From a checkpoint of a small self-supervised image encoder: depths [4, 4, 4], batches of 128.
Rows from block 8, named by matrix and row number. Rows with one number belong to one neuron. Each number is 128 + 24 x the weight over its row's rms, rounded and kept within 0 to 255. All counts start at 0. After the name is the row's rms in percent of the matrix's.
# fc1: MLP up (model.blocks.8.mlp.fc1.weight, 2304x384), inputs 128-191
# fc2: MLP down (model.blocks.8.mlp.fc2.weight, 384x2304, transposed), outputs 128-191
fc1.0 089 [142 100 101 145 118 102 107 134 137 131 169 129 104 145 127 145 108 138 146 116 116 142 178 120 184 147  81 117 118 129 106 108 134 146 114 148 146 109 135 133 141 141  96  85 112 112 109 110 163 138 132 124 126  83 147 134 150 128 130 118  69 107 144 126]
fc2.0 095 [116  84 175 102 130  81 137 146 138 126 137 106 146 141 131 111 113 157 118 112 132 117 143 159 177  94 146 128  94 158 106 147 143 119 110 118 132 133 159 118 184 124 118 116 126 126 133 166 149 169  90 110 133 130 125  93 129 133 120 130  86 106  96 117]
fc1.1 105 [179 116  95 129 138 118 140 121 141  92 118 128 166 148  93 137 122 124 107  99 114  94 152 122 187 135 130 140 104 136 123 135 103 136 123 158 102 136 110 124 105 114  96 118  98  95 149 104 134 142  98 136 151 126 165 139 115 130 128 110 164 114  99 109]
fc2.1 105 [134  98 104 139 130 133 120 114 140 147  97  92 120 160 128 161 114  85 167 143 133 114 148 134 137 158 117 161  67 137 111 121 115 142 124 104  98 108 124 146 121 112 101 146 103  98 130 125 116 149 153 156 136 136 134 161  97 144 135  71 149 143 150 163]
fc1.2 082 [187 125 137 172 151 116 133 106 162 157 137 104 143 145 129 160 160 149 140 107  92 132 183 123 143 122 133 128 153 145 118 117 138 120 163 121 120 116  84 108 182 140 110 133 116 150 121 136 110 116 135 150  97 110 147 123 151 140 131  59 119 128 104 154]
fc2.2 077 [152  99 161 101 133 113 180 130 115 145 166 131 143 129 125 121 123 140 111 156 123 106 127 132 153 119  87 131 148 158 161 183 190 169 147 137 128 114 132 125  90 116 107 194 173 107 120 102 117 120 114 129  97 156 143 144 135 121 182 111 144 130 144 162]
fc1.3 082 [ 87 155 118 122 108 138 118  95 123  96 119 143 108 118 114 132 109 121 131 120 115 131 175 104 119 123 179 132 114 110 139 126 168 141 132 185 114 136 136 104 154 160 111 127 150 130 149 146 151 100 180 146 140 160 128 100 139 170 130 114 102 138 132 121]
fc2.3 078 [118 138 134 105 163 138 106  91 163 142 138 128 108 145 154 112 146 128 106  78  73 199 129 139  96 167 159 118 101  91 158 154 155 111 134 104 147 132 101 117 203 145 148 134 138 156 158 112 127 126 129 133  70 154 116  96 137  95 141  97 119 141 153 136]
fc1.4 093 [132  95 133 117 140 145 183 105 157 156 132 188 163 133 179 129 126 121 146 126 110 164 173 139 165 148  83 173 119 111 131 128 136 131  98 137 107 139 146 161 115 153 141 151 148 110 121 178 132 176 148  96  84 146 136  95 109 134 154 153 144 121  98 157]
fc2.4 092 [130 188 114 146 131 159 131 105 123  88 107 102 105 143 125 136 168 103  95 118 117 124 117 122 103 138  95 124 174 150 165 100 121  99  95 134 134 133  83 115 129 132 149 123  89 118 127 132 140 131 113 111 150 154 120 103 105 131 132  91 154 139 136 144]
fc1.5 090 [132 134 137 103 132 142 144  93  77 118 124 105 127 111 146 131 147 166 119 136 109 108 115 124 158 119 146 140 112 134 112 125 131 150 122 107  92 151 132 153 122 156 109 119 138 116 102 122  94 103 156  98 124 132 132 124  88  42 101 143 150 145 145 106]
fc2.5 095 [121 131 144 138 120 176 127 106 173 154 142  97 192 108  95 104 140 128 141  98 106  97 136 141 117 116 135 123 151 124 166 129 118 106 133 138 138  97  96 162 163 123  99 149 134 122 154 106 127 116 132 133 160 101 150 122 111 146 102 136 151 143 143 154]
fc1.6 112 [107 133 147 146 155 168 116 111 144 100 115 145 122 110 130 111 124 154 158 140  96 133  94  95 144 129 138 118 134 131 130 123 170 148 140 148 148 144 118 118 109 132 179 112 125 107 125 100 101 139 124  92 114 115 140 115 102 138 109  93 133 132 143 126]
fc2.6 120 [130  96 127 129 102 136 164 147 114 115 156  88 169 143 134 115 133 121 100 131 148 123 134  88 135 146 112 144 130 149  81 130  98 162 124 101  87 154 137 113 165 116 120 106  81 131 107 118 141 121 104 157 153 135 129 168 117  86  99 149  97  94 116 111]
fc1.7 135 [152 141 108 125 113 134 133 149 101  93 142 157 162 168 147 125  92 134 140 140 106 125  92 140 142  95 104 111 145 133 108 124 102 133 116 161  95 140 163 155 143 134 149 126 133  98 156 118 119 157 128 107 103 119 157 163 125  97 118 132 101 116 124 128]
fc2.7 121 [ 99  83 147  78 108 168 144 135 131  82 138 133 142 116 123 128 161 118  93 126  65 143 157 130 104 166 201 140 130 109 148 160 134 109  90 104 140 148  72 131 129  89 108  87 165 107 118 119 145 137 127 109 155 164 134 130 133 115 108 181 126 157 147 143]
fc1.8 129 [187 152 141 118 159 130  93 128 110 102 132 129 127 134 111 150  89 170 163 143 157 128 180 123  84 157 112 146 101 138 137 123 159 163 139 124 140 115 122 135 126 128 134 107 138 145 125 124 108 130 109 122 127 126 147 168 142 111 131 103  95  93 118 112]
fc2.8 128 [138 111 141 144  86 128 152 134 115 138 116 143 102 129 151 113 149 132 119 131 169 126 162 141 105  84 136 157 141 129 154  97  92 143 132  95 122 148 108 140 137 133 116 118 125 136 116 113 115  83 126 143 129  94 129 117 122 139 168  98 149 123 162 123]
fc1.9 124 [184  78 166 116 169 101 137 122 105 139 121 111 163 111 144  91 137 141 170 119 121  95 171 127 127 148  97 191 160 137 129 119 120 160 117 135  96 134 135 122 141 116 155 162 128 109 143 129 152 146 123 149 133 131 131  96 119 163 133 151 154 115 135 148]
fc2.9 119 [110 119  83 102 128  99 144  81 127 153 125 146 151 103 134 151 121  81 109 117 154 118 119  92  92 120 179 190 126 154 137 136 122 128 139  94 156 124 106 117 156 147 120 104 113  88 126 103 147 139  84 130 139 135 130 136  75 154  99 120 118  78 139 101]
fc1.10 098 [145 114 156 119 117 131 148 141 159 109  85 122 112 149 141 101  87  77 119 145 133 103 177 120 152 147  97 116 118 136 142 151 170 133 135 135 154 119 116 148 128 165 106 163 136 121 128 107 110 139 149 118  72 177 178 102 138 186  59 156 120 135 142  86]
fc2.10 109 [139 132 137 126 119 129  90 117 156 132 158 118 143 146 121 136 136  81 125 102 113 150 127 180 138 173 152 109 111 125 121 121 150 110 139 117 124 142 123 156 133 112 149 144 140 131 135 126 127 117  78 107 109 140 147  77 148 100 108 108 130 138  97  99]
fc1.11 106 [151  55 141 101  91 111 143 158 144 107 120 163 121 126  82 151 123 157 160 175 110 110 124  75 131 160 104 118 121 141 138 101  99 122 124  85 146 154  99 131  79 121 113 125 119 110 139 127 111 171 145 143 115  89 138 150 143 116 146 123 113 150 120 147]
fc2.11 107 [138 123 146 125 136 136  89 128 119 126 148 125 142 163 120 121 105 115 143 109 100  93 147 103 149  93 153 147 104 132 145 128 121 148 172 155 145 133 153 134 123 144 157 158 130 116 111 129 149 116  97 144 134 116 133  93 118  63 137 112  76 138  98 164]
fc1.12 079 [123 132 133  87 142 139 130 129 147 116 127 160 101  95 175 195 132 134 126 137 144 155 108 129 152  81 152 129 119 121 119 136  77 113 103 134 139 166 142 139 159 174 107 132 132 105  94 151 121 113 152  96  93 125 173 111 177 141 140 134 130 125 120 134]
fc2.12 081 [166 146 121 185 137 169 161 132 113 117 107 117 121 119 116 103 137 138  84 137 115 158 129 111 122 103 112 108  99 182 113 149 126 159 147 120 120 127 194 127 184 127 129 123  92 125 148 155 135 150 139 152  96 160 105 185 136 128 162 142 111 137 156 114]
fc1.13 095 [154 102  95 102 124 119 104 129 134 141 110 129  69 147  90 171 142 138 154 127 122 157 136 128 115 164 144 106 129 194 150  88 108 133 164 148  62  90 160 131 100 138 127 115 170 118  83 111 166 149 147 143 128  80 130 140 130 131 151 130 131 134 138 140]
fc2.13 095 [129 121 121 115 149 118 119  90 116 126 111 124 121 112  97 134 169 104 164 137 120 165  97 110 143 123 141 145 112 136 132 126 131 137 131 185  97 116 162 166 109 168 152 123 144 129 125 142 135 168 142 164  75 173 136 138 149 159 112 108 132 129 158  82]
fc1.14 142 [151 107 126 104 103 121 164 109 157 149 115 154 142 134 128 129  71 132 124 135 125  90 163 149 121 111 136 130 102 114 115 137 131 132 133 127  89 133 123 141 136  98 143 171 138 122 121 128 137 135 146 131 126  97  92 122 125 141 150 105 116 106 151 140]
fc2.14 128 [121 162 120 108 132 114 160 131  85 115 108 125 109 141 166 124 159 156 159 128 131 159 134 158 142 123 134 124  87 152 117 159 119  87 141  87 164 162 107 127 113 144 104 133 105 134 139 119 156 121 130 102 119 100 165  91 150 160 153 106 101 120  75 121]
fc1.15 120 [152 178 108 124 149 166  90 138 109 145 142 141  90 167 112 100 155 103 142 178 104  89 156 147 117 140 140 105 162 124 138 133 126 114 142 143 121 137 103 114  93 131 133 119 115 123 103 138 110 155 101 133 147 153 105  93 142 130  95 157 116 133 132 144]
fc2.15 111 [ 70 108 138 122 116  93  81 145 115 106 110 137 117 101 139 152 113  68 138 136 138 139 110 131 141 167 121 158 132 154 141 124 131  70 176  78 159 105 113 194 126  69 133 130 105 139 157 108 149 155 130 101 141 170 173 135 113  99 147 124 105 142 150 135]
fc1.16 115 [192 100 157  94  99 118 159 135 111 182  78 151 142  85 133 140 167 123 132 113  86 131 122 115 125 113 120 123 100 136  91 107 128 107 148 144 132 142 160 104 132 161 101 180 113 141 138 115  75 122 118 120  93 127 118 137 161 116 153 128 126 122 110 125]
fc2.16 122 [118 154 146 127 143 105 113 146 109 196 119 130 108  88 117  83 134 143 125 104 126 114  88 100 117 133 115 123 152 134 109 100 127 133 124 148 133 132 125  91 137 125 141 138 115 128 120 129 143 149 117 134  93 118 111 115 103 117 108 113 121 139 134 132]
fc1.17 124 [110 118  73 168  83 151 112 124 171 164 113 147 117  95 150 141  50 171 123 142 129 139 143  95 137 177 159 139 114 116 163 153 161 157 117 123 150 130 151 159 112 166 171 171 133 111 141 158 141 123 122 106 101 103 133 178 103  81 118 136  87 144 134 120]
fc2.17 116 [140 127 120 101 156 141 127 149 103 142 171 121 134 113 132 130 100 116 135 104 106 148 154 110 139 143 121 104  89 116 125  84  85 159 104  89 131 136 130 113 121 154 132 102 129 137 120 114 169  56 126 140  85 133 196 151 147 141 149  83 109 119 149  89]
fc1.18 113 [ 83 136 163  89 106 160  90 128 124 119 132 129 130 132 164 127 155 141 118 130 105 107 134 168 106 104 109 122 105 118 148 122 148 157 122 133 137  76 100 137  92 114 189 179 164 131 140 110 105 120 112 137 139 125 111 136 145 124 117 116 145 150 159 104]
fc2.18 119 [ 99 126  76 145 103 110 165 108 125 169 149 176 128 145 138 167 147 107 120 138 158  86 114 141 158 130 140 112 132 142 170 128 116 118 136 143 126 139 180 124 143 147 128 123 113 134 150 168 127 162 121 122 115 123 144 123 135 118  98 111 137 142 127 159]
fc1.19 156 [125 134 113 125 115 113  97 137 139 156 131 164 122 147 107 142  99 122 164 137 116 183 153 105 104  92 131 189 113 114 135 106  93 167 117 189 138 111 132 111 137 137  91 112 113 128 126 101 144 127 147 132 111 164 137 132 129 168 100 160 135 117 117  89]
fc2.19 150 [ 90 135  96 129 134  99 133 110 170  81 155 155 158 135 133 114 116 125  87 145 181 112 118 130  96 136 121 179 109  98  83 144 101 127  88 108 153 129 107 131  93 123 140 106 129 109 151 163 105 148 124 126 112 122  74 137 103 109 145 127  98 100 106 137]
fc1.20 104 [117 166 143 115 139 131 115 109 155 137 109 119 123  89 130 103 161  91 106 152 121 118 116 121 125 139 148 143 128 104 169 117 132 122 142  68 165 159 144 109  86 169 128 147 131 181 127 187 110 135 172 142  89 150 103 159 124 123 111 120 143 115 140 132]
fc2.20 104 [128 123  96 192 134 149 125 169 107 135 133 120 126 114 136 150 169  67 108 129 135 163  90 117 107 151 102 123 156 141 124 146 132 157 118 167 120 118 112 152 154 158 148  97 150 109 144 130 154  97 140 119  97 147 123 133 111 123 118 155 129 105 166 114]
fc1.21 112 [201 135 120 167 150 122 147 129 136 121 123 139 140 159 141 146 102 127 122 130 148 121  94 136  91 133 136 106 134 115 143 123 149 143 103 154 120 131 130 126 128 121 126 143 121 130 155 145 113 151 130  97 121 116 120 187 128  88 162 120 105  95 142 100]
fc2.21 109 [119 106 134 103 149 135 117 112 118 141 151 147 140 136 130 100  99 131 130 199  74 152 139  57 156 112 135  88 112 123 155 120  96 140 126 115  69 112 114  88  89 105 124 132 148 127 140 150  82 100 147 112  81 119 146 135 127 104 134 128 112 105 101 109]
fc1.22 092 [129 136 124 112 148 121 168 128 140 148 120 100 131 171 113 169 137 130 124 144  93 128 114 107 132 124 154  98 107 110 120 173 146  96 153  73 170 106 107 143 122  89 166 166 131 150 164 131 137 135 138 113  93 144 122 167 145 137 119 149 112 132 154 135]
fc2.22 085 [137 144 131 105 118 147 110 147 128  93 123 135 136 112 131 133 148 128 201 127 108 174 104 142 111 107 135 162 156 150 100  99 132 172 102 144 113 135 155  85 102 105 128 143 154 122 102 150 131 117 119 101 160 174 133 139  99 138 157 137 128 157  88 120]
fc1.23 080 [114 122 123 104  92 105 112 130 152 116 165 140 157 131 167 151 137 130 119 159 144 105 130 127 157  75 100 120 114 144 108 115 144 165 117 107 165 137  97 110 110 149 121  84  77 106 141 109 112  94 119 120 146 118 112 182 121 132 118 123 115 149  69 107]
fc2.23 085 [164 102 152 159 114 113 157 171 127 112  88 128 133 117 124 143 128 120 127 120 120 146 122 119 111 149 131 107 116 114 122 144 123 105 153 120 146 118 178 118 155 128 130 107 146 156 130 132 149 150 122 163 117 154  79  87 119 122 138  85 122 123 123 183]
fc1.24 067 [164 148 105  93 104 134 122  94 155 139 131 123 150 134 163 107 142  98 109 101 150 117 138 120 153 123 133 112 130 141 152 155 139 128 150 169 113  94 138 117 132 107 173 102 128 146 114 109 123 162 152  86  91 123 111 151 144 109 136 131 113 139  89 165]
fc2.24 068 [ 92 142 121 151 152 117 153 149 124 135 134 147 106 129 134 173  84 136 153 147 142  95 160 169 135  94 148 152 139 172 107 157 142 155 144 116 113  93 167 131 133 103 147 109 132 105 113 154 141 136 131 139 148 135 142 138 143 150 116 113 146 106 126 114]
fc1.25 070 [141 142 134 159 123 140 123 167 145 101 198 136 145 108 121 102 130  79 156 138 125 161 117 121 125 111 156 132  70 123 109 127 151 149 155 109 166 134 133  85 129 103 140 134  77 122 132 118 152 138 110 100  86 155 129 142 153 105 126 132 164 132 123 172]
fc2.25 075 [166 173 118 134 109 142 112 140 118 145 127  98 105 134 130 154 127 129 134 121 201 116 132  93 135 109 137 124 110 129 144  95 132 122 117 125 125 133 164 180  97 126 107 108 145 112 142 150 133 140 133 181 146 108 128 139 184 163  90 144 113 120  97 143]
fc1.26 105 [177 113 105  74 107 106 114 109  95 109 130 150 119 109 117 144 133 122 157  81 137 137  80 106 117 148 106 173 114  93  79 147 151 130 170 169 138 134 181 172 152 157 150 132 108 125 105  82 138 149 104 131 111 114 100 169 181  98 147 125 107 133 117 115]
fc2.26 102 [133 176  75  92 142 128 156 149 141 162 149 144 141  63 151 144 145 145  80 152  81 106 119 125 145  99 113 122  99  95 141 106 185 164 160  91 145 109 132 106 150  88 147 151 125  80 122 176 119 110 173 136 101  98 148 120 122 109 130 144 101 122 109 161]
fc1.27 103 [145 144 139 147 133 152 129 172  80 118 157 192 148 123  91 130 112 142 165 124 175 112 177 114 129 143  77  75 108 163 129 134 128 150 118 136 170  94 168 128 123 152 105 161 128 130 151 143 124 149 128 122 136 115 143 147 140 145 109 155 139 114 113 118]
fc2.27 104 [145 156 119  83 125 105  97 139 155 139 108 142 166 159 107 142  93 127 115 118 164 150 185 150 116 123 150 110 115 120 134 141 145 148 118 121 148 128 127 129 133 132 159 148 132 148 104 130 165  93  94  57  86 138 151 146 135 142 114 153 111 146 167 174]
fc1.28 085 [158 142 148  95 138  96  63 129 120 105  91 120 120 133  99 122 130  96 173 146 173 103 121 185 159 141  75 154 134 104 129 123 113 140 134 127 140 126 108 123 161  77 167 141 125 135 118 143 132 137 106 130 133 120  95 127  96 140 136 117  90 119 107 131]
fc2.28 085 [119 114 182 101 134 132  82 121 148 116 148  79 152  82 162 150 119 126 105 104 102 132 104 116 161  98 130 144 150 110 108 134 120 103 157 154 121 121 112 179  99 153 140 168 148 140 157 178 171 133 201 148 119 137 115 115 123 131 170 134 132 114 125 126]
fc1.29 094 [109 102 133 149 102 108 114 141 145 154 142 101 104 169 105 130 142 125 139 141 122 115 164  92 152 143 165 122 104 148 139 117 133 164 117 134 117  82 126 124 104 113 160 197 107 162 117 146 135 137 132 136 137 107 189 185 138 158 156 135 136 154 152 132]
fc2.29 097 [139 123 157 147 143 148 128 134 130 116 141 139 128 126 146 109 124  94  89 184 147 129 144  98  63 163  99 143 111 122 128 140 101 127 114 125 134 130 177 124 128 129  96 128 166 114 135 153 103 140 129 119 139 163  67 103 137 123 118 126 118 145 108 169]
fc1.30 083 [107 110 146 110 138 160 103 136 147 112 116 188 122 159 141 143 121 104 153 174 130 127 172 101 150  92 147 105 131 133 158 133 179 100 150 157 130 107 126 137 117 130 142 112 118 146 122  99 157 146 176 138 136 116 121 143 116 142 130 100 142 124 115 106]
fc2.30 084 [134 104  79 105 140  88 138 168 111 110 102  76 116  87 114  89 132 124  91 108 147 153 135 142 175 165 145 125 131 140 102 151 119 130 120 108  70  76 106 156 111 128 133 138 108 143 106  68 116 120 159 155 168 125 112 150 152 126 119 152 140 156  93  65]
fc1.31 129 [ 97  97 139 130 134 138 115 153 148 163 145  98 131 146 139 133 122 154 158  93 150 114 122  84 104 126 164  96 138 133 109 121 148 167 121 140 148 118 133 152 111 120 119 154 164 135 137 101 156 163 146 133 123 165 104 127  93 123  75 123 153 165 100 136]
fc2.31 127 [133 132 118 100 153 156 164 176 169 124 122 135 173 127 103 144 152 133 139 169 180  86 119 104 120 133 114 139 138 163 133 148  96 129 145 150  94 118 106 176 138  88 131 127 112  98 146 105 155 146 129 164 156 107 131 128  90 148 148 123 112 105 127  96]
fc1.32 122 [116 133 139  94 124 149 122 162 143 127 122 152  95 125 129 148 117 123 158 109  88 130  95 152 120 133 100 145 114  97 122 112 156 113 137 117 169 133 150 154 134 123 136 112 150 132 161 137  77 129 136 115 105 131  83 141 123 115  96 122 120 129 158 116]
fc2.32 109 [104 138 121 164 137 135 129 113 102 106 127 105 133 156 141 130 116  86 160 140  94  97 172  77 180  85 147 167 136 128 152 160 140 135 136 128 141 127 124  94 104 108 143 180  90 120 160 161 171 114 153 134 117 101 164 127 131 109 108 162 138 145 127 110]
fc1.33 097 [125 129 102 109 153 151 147 148 152 107 144 116 127 133 143 163 141 149 145 113 124 105 142 159 153 102 125  81 157 170 128 159  90 125 151 144 149  90 170  97  84 143 102 125 113 128 139 133 112 155 139 160 104 138 121  81 131  88  81 130  97 120 133 141]
fc2.33 102 [135 118 182 116 110 113 167 160 143 111 175  97 180 121 183 129 186 135 146 145 113 123 125 127 171 120 140  99 116 108 103 144 144 111 116 127 100 108 126 102 163 130 112 117 123 129 121 122 107 165 108 156 158 154  82 119  99 115 121 135 113 102  98 118]
fc1.34 062 [150 126 108 109  83 147 107 141 117 113 152 111 129 136 136 104 104 152 129 141  69 126 186 121 151 121 128 179 128 105 153 169 133 107  97 157 138 145 148 132 119 133 155 138 188 144 155 111 111 176 146 120 102 127 127 112 166 155 103 131 137 138 131 122]
fc2.34 068 [147 108 104 124 166 111 139 121 172 117 136 120 103 133 154 134 138 131  90 135 139 126 153 121 138 122  88 147  72 135 112 112 154 164 157 166 126 160 146 122 143 121 131 142 108 128 137  57 124 135 146 151 104  82 124 138 150 112 129 135 142  90 149 129]
fc1.35 123 [125 107 147  91 157 160  76  97 118 117 155 188 133 172 140 185 129 111 129 111 162 132 140 149 140 114 130 120 117 101 112 138 141  78 135 136 150 121 116 142 149 138 144 166 151 165 128 153  99 127 145 120 191 116 173 149 130 139  98 140  98 131  98 163]
fc2.35 123 [150 160 150  96  93  98 137  90 127 133 170 151 133 165  86 119 135 162 169 167 164 146 148 114  99 165 150  93 142 146 112 139 142 152  93 141 106 143 100 153 143 124 141 101 127 103 133 167 116 150 138 123 106 173 165  96  67 113 145 132  96 135 169 112]
fc1.36 092 [100 147 139 135 118 138  85 133 118 153 154 115  85 119 126 127 146 137 130 121 106  93 130 152 111  76 120 102 127 121 151 110 112 108 126 121 123  91 123 121 126 137 137 136 129 139 163 140  84 145 116 136 163 129 147 201 130 144 124 100 113  93  87 119]
fc2.36 102 [142 140 165 134 122 131 170 140 137 147 112 146 143  88 122 136 131  91 118 138  95 137 118 169 125 113 112 118 108 150 137 142 105 134 138 115 141 156  88 128 130 167 113 127 164 163 101 145 121 146 150 115 135 137 145 131 133  99 141 155 123 126 153 144]
fc1.37 092 [114 114 123 123 141  96  92 119 112 118  82 192 111 165 118 128 135  83 110 102 122 124  63 104 111 143 140 124 107 112  87  87 132  72 128 129 151 163 160 103  94 109 122 106 136 158 134 126 126 104 170  92 140 124 111 134 136 137  84 102  92 109 118 168]
fc2.37 092 [153  89 114 132 114  95  75 151 100 181 132 116 129  98 119 146 130 147 114 133 113 106 133 127 115 134  78 136 160 131 144 166 151 155 148 112 148  98 114 150 101 118  91  81 106  93 149 117 160 148 156 111 111 144 174 128  94 147 158 168  80 145 132 144]
fc1.38 121 [170 164 130 153 119 159  78 140 142 101 154 119 129 122 112 149 116 157 110 108  90 157  92 140 166 141 189 138 121 126 131 177 120 109 124 161 120 129 144 112 144 131 160 141 114 147 129  93 184 165 120 143 152 143  94 143 178 123  94  95 118 117 140 127]
fc2.38 110 [141 126 136 173 139 124 163 119 139 153 159 114 135 109 128 152 108 145 143 118 119 103  69 144  91 170 131 144 136 164 166  99 107 135 151 109  77 170 177 129 117 139 134 163 114 129 140 101 150 134 102 119 113 113 134 139 122 112 118 118 103 114 118 126]
fc1.39 077 [122 139 164 107 115 129  93 123 167  96 158 138 138 112 118 153 164 128 124 137 111 139 170 148 144 127 150 163  87 109 159 137 108 161 117 150 123 138 161 165 103 177  99  91 107 129 108  93 110  99 123 157  94 125 126 115 149 156 162 109 156 101 161 131]
fc2.39 081 [148  97 113 100 160 111 169 151 131 116 130 113 116 145 158 186 151 139 121 158 153 123 174 108 158 134 122 109 129 121 143 166 128 127  91 146 106  89 146 179 132 127 131 149 116 130 157 131 117 142  88 135 174 125 103 168 120 118 142 110 112 160 128 167]
fc1.40 097 [187 129 132 111 112 113 124 124 105 141 132 138 127 142 114 153 112 130  88 102 147 146 153 111 145 136 146 147 112 153  98 164 162 142 105 106  97 118 129 152  72 148  97 150 107 110 128 164 135 103  92  60 141 147 120  88 142 120 119 127 116 116 142 113]
fc2.40 097 [133 132 110 121 139 118 113 149 116 108 102 133 130 140 124 100 138 116 125 105 138 134 120 127 124 129 160 147 109 103 169 125 130 110 114 126 120  90 128 106 153 112 114  83 115 142 133 113 155  62 112 123 153  89 129 112 117 139 141 124 117  89 143 137]
fc1.41 081 [ 91 151 113 110 144 136 101 158  82 145 109 115 126 128  76 107 137 102 110  90 110  98 134  99 136 148 143 159 109 112 155 138 127 174 150 123 127 134 109 144 146 127 102 165 125  69 151 154 156 121  82 133 143 129 125 112 175 109 123 111 158 167 123 159]
fc2.41 072 [150 129  89 140 127 128 101 122 135 140 131 147 140 133 151 151 144 128 143  89 132 140 132 129 134  74  92  91 132 125 102 154 101 147 131 156 140 144 128 146 159 139 134  99 118 124 157 128 174 189 153  84 116 151 117  98 112 148 106 111 122 134 132 125]
fc1.42 096 [ 97 162 144 123 106 151 104  91 100 150 132 170 112 143 108 129 114 124 138 168 140 105 141 130 113 121 130 129 141 148 155 160 143 118 149 124 161 130 172 124 122 109 150 186 117 132 151 154 136 148 146  91 146 117 129 167  95 126 112 157 143 129  80 198]
fc2.42 096 [108 183 133 119 118 132 120 105 128 132 127 116 123 140 130 116 102 144 127 165 111  54 121 164 149 149 150 136 122  96 143 127 148 146 103 100  99 135 141 111 130 158 127 113 152 119  83 124 139 151 127  98 150 140 147 138 150 118 114 107  99 141  67 100]
fc1.43 063 [133  92 170 148 141 125 135 134 146 130 113 147 153  97 135 125 110 138 149 168  90 135  85 116 141 143 118 166 189  93 113 137 170  96 128  93 141 126 100 145 135 169 128 138 108 104  95 145 146 152 120 103 139 108 138 163 132 138 188 134 132 112 117  77]
fc2.43 068 [128 137 102 133 123 107 127 119 114 153 139 137 173  89 166 122 156 126 124 116  94 207 146  98 127 108 146 157 129 137 134 131 120 138 126 153 134 129 157 146 181 105 134 130 167 141 125 127 140 138  88  94 124 137 118 112  96 104 135  72  94 132 150 105]
fc1.44 089 [127 116 132 128 151 107 115  70 133 145 193 127 132 122 171 141 111 154 133 116 182 139 113 128 147 133 127 138 125 124  80 128  97 157 135 137  96 165 144 141 187 135 196 109 152 133 121 141 101 113 100 150 137 138 133 124 130  92 145 180 123  77 115 119]
fc2.44 087 [ 80 116 129 152 107 166 138 140 118 166 137 138 132  91 132 154 126  99 171 109 135 113 124 121 119 111 122 130 138 183 136 145 136 129 114  98 137 118 144 116 124 126 119 106 102 118 116 118  83  52 116 120  74 117 129 124 103 134 150 113 130 176 126  90]
fc1.45 104 [172 103 132 114 156 129 143 131 130 139 167 130 129 131 132 108 130  87 100 135 125 132 150 100  91 154 131 165 120 164 151 126 113 132 155 154 121 143  88 123 108 121 129 102 109 155 116 112  99  96 132 122  74 162 116 155 105 116 145 111 111 106  72 122]
fc2.45 098 [106 133 161 127 142 156 117 135 116 109 173 123 156 116 161 160 147 119 160 112 112 118 148  99 101 129 122 143 155 114 159 157 136 133 172 130 158  90 123 125 143 111 132 147  95 152 124 115 133 152  71 177 133 124 128 167 105 144 152  82 127 140 140 148]
fc1.46 067 [166  91  86 119  74 149  86 104 138 164 127 171  81 111  94 175 100 142 159 123 164 151 145 127 120  75 150 111  84 122 144 119 121 156 117 107 154 117 134 173 155  95 141 133 147 111 112 121 164 129 157 139 135 114 125 190 132 135  90 117 109 134 118 120]
fc2.46 066 [150 131 140 143 173 150 152 155  77 139 117 119 148 133 153 128 139 133 141 161 118 121 139 141 148 150 104 147 110 100 102 113 122 124 153 143 171 147 137 130 168 135 158 111 102 117 102  97 116 143 141 159 141 118 132 183 137 150 141 133 142 161 118 142]
fc1.47 104 [158 113  98 114 135 131 177 163 139 107 104 127 126 158 143 117 170 164 119  85 146  88 145 134  88 106 140 153 127 101 152 141 131  90 135  95 143 109 132 114 121 170 154 112 109 145 141 134 115 111 143 123 113 138 115 141 158  88 110 119 146 191 112 123]
fc2.47 098 [114  73 150 103 138  95 118 128 124 125 100 155 143 141 185  92 110 126 165 120  95 117  97 139 154 134 125 151 164 123 143  84 147 140 136 103 118 134 157 134  91 159 135 155 160 144 172 140 129  90 189 105 133 101 133 129 109  94 107 104 142 181 121 130]
fc1.48 056 [153 150 132 158 150  87  55 134 128 118 116 126 152 107 177  89 162 140 136 132 169 124  92 128 128 116 110 126 142 106 122 165 175 156 154 124 109 106 117 147 188 142 140 154 123 136 144 145 131 138 103 137 136 137 120 120 132 170 130  77 137 136 130 117]
fc2.48 060 [104 121 116 133 165 108 136 125 140 144  89 126  78 128 122 148 169 127 122 101 107 130 128 139 169 133  80 131 105 127  89 146 106 124  86 125 120 123 132 136  92 142 165 143 171 119 128 153 145 108 130 163 122 106 129 111 128 165 127  94 122 130 147 139]
fc1.49 114 [144 128 134  85 155 142 170 145 125 126 117  73 156 158  90 113 101 157  97 151  96 141 112 122 129 118 115 140 110 119 113 187 135 167 125 147 110  83 115 138 107  92 124  88 143 156 128 173 104 146 105 160 122 170 144 133 136 113 123 146 140  83 110 105]
fc2.49 098 [149 103 101  95 124 120 137  81  97 123 109 162 120 105 154 100 183 114  80 125 139 108 108 131 153 124 156 126  91 120 126 111 109 132 101 162 106 124 103 105 156 139 168 106 144 129 106 139  92 144  95 118 115 109 108 108 110 132 109 146 121 167 153 130]
fc1.50 082 [136 129 135 167  81 148 132 143 111  87 135 126 133 140  95 142 138  84 117 106 128 163 126 133 167 153 137 132 128 149 176 121 140 109 156  97 158 104 105  80 149 167 111 154 155 159 101 123 118 117 104  87 127 103 135 110 112 121 139 126 159 134 147 107]
fc2.50 091 [136 117 171 109 109 103  78 126  94 114 182 134 111 158 142 131 117 121 125 138 118 176 100 137 107 171  99 128  76 133 131 120 132 162 148 109  95 163 112 132 101  80 183 130 112 137 175 102 150 109 112 134  95 132 173  93 133 126 135 130 170 101 120 117]
fc1.51 111 [126 107 131 163 143 119 118 131 156 132  95 128 115 134 138 109 102  76 146 130 150 155 163 137 124  73 173  88  94  97 104 117 118 123 129  86 126 137 124 132 142 138 141 114 118  88 170 166 127  97 152 141 110 103  97 106 119 145 127 125 145 121 114  83]
fc2.51 111 [126 131 174 124 134  94 113 130 125  96  85 102 146 143 138 133 112 128 128 124  94 105 109  79 150 124 174 148 127 136 119 139 115 161 109  97 158 111 121 127 160 150 136 116 130  88 117 147 164 133 131 148 149 125 176 118 122 112 103 155  98 125 147 122]
fc1.52 127 [ 90 136 159 124 137 108  70 183 106 172 165 112  90 121 136 161 121 158  99 110 126 148 137 150 122 127 164 116 124 135 145 112  81 168 144 116  84 118 138 127 165 135 139 188 108 174 125 135 117  73  90 154 110 148 127 151  93  99 125  99 180 115 113 100]
fc2.52 125 [137 124 167 137  95 130 145 155 133 172 146 136  88 132 118 132  73 139 139 133 144 122 149 157 121 119 134 152 106 125 121 105 114 118 118 102 189 126 114 179 100 152  85 131 112 108 209 123 115 149 135 164 139 118 133 116 114 141  76 122 132 138 154 183]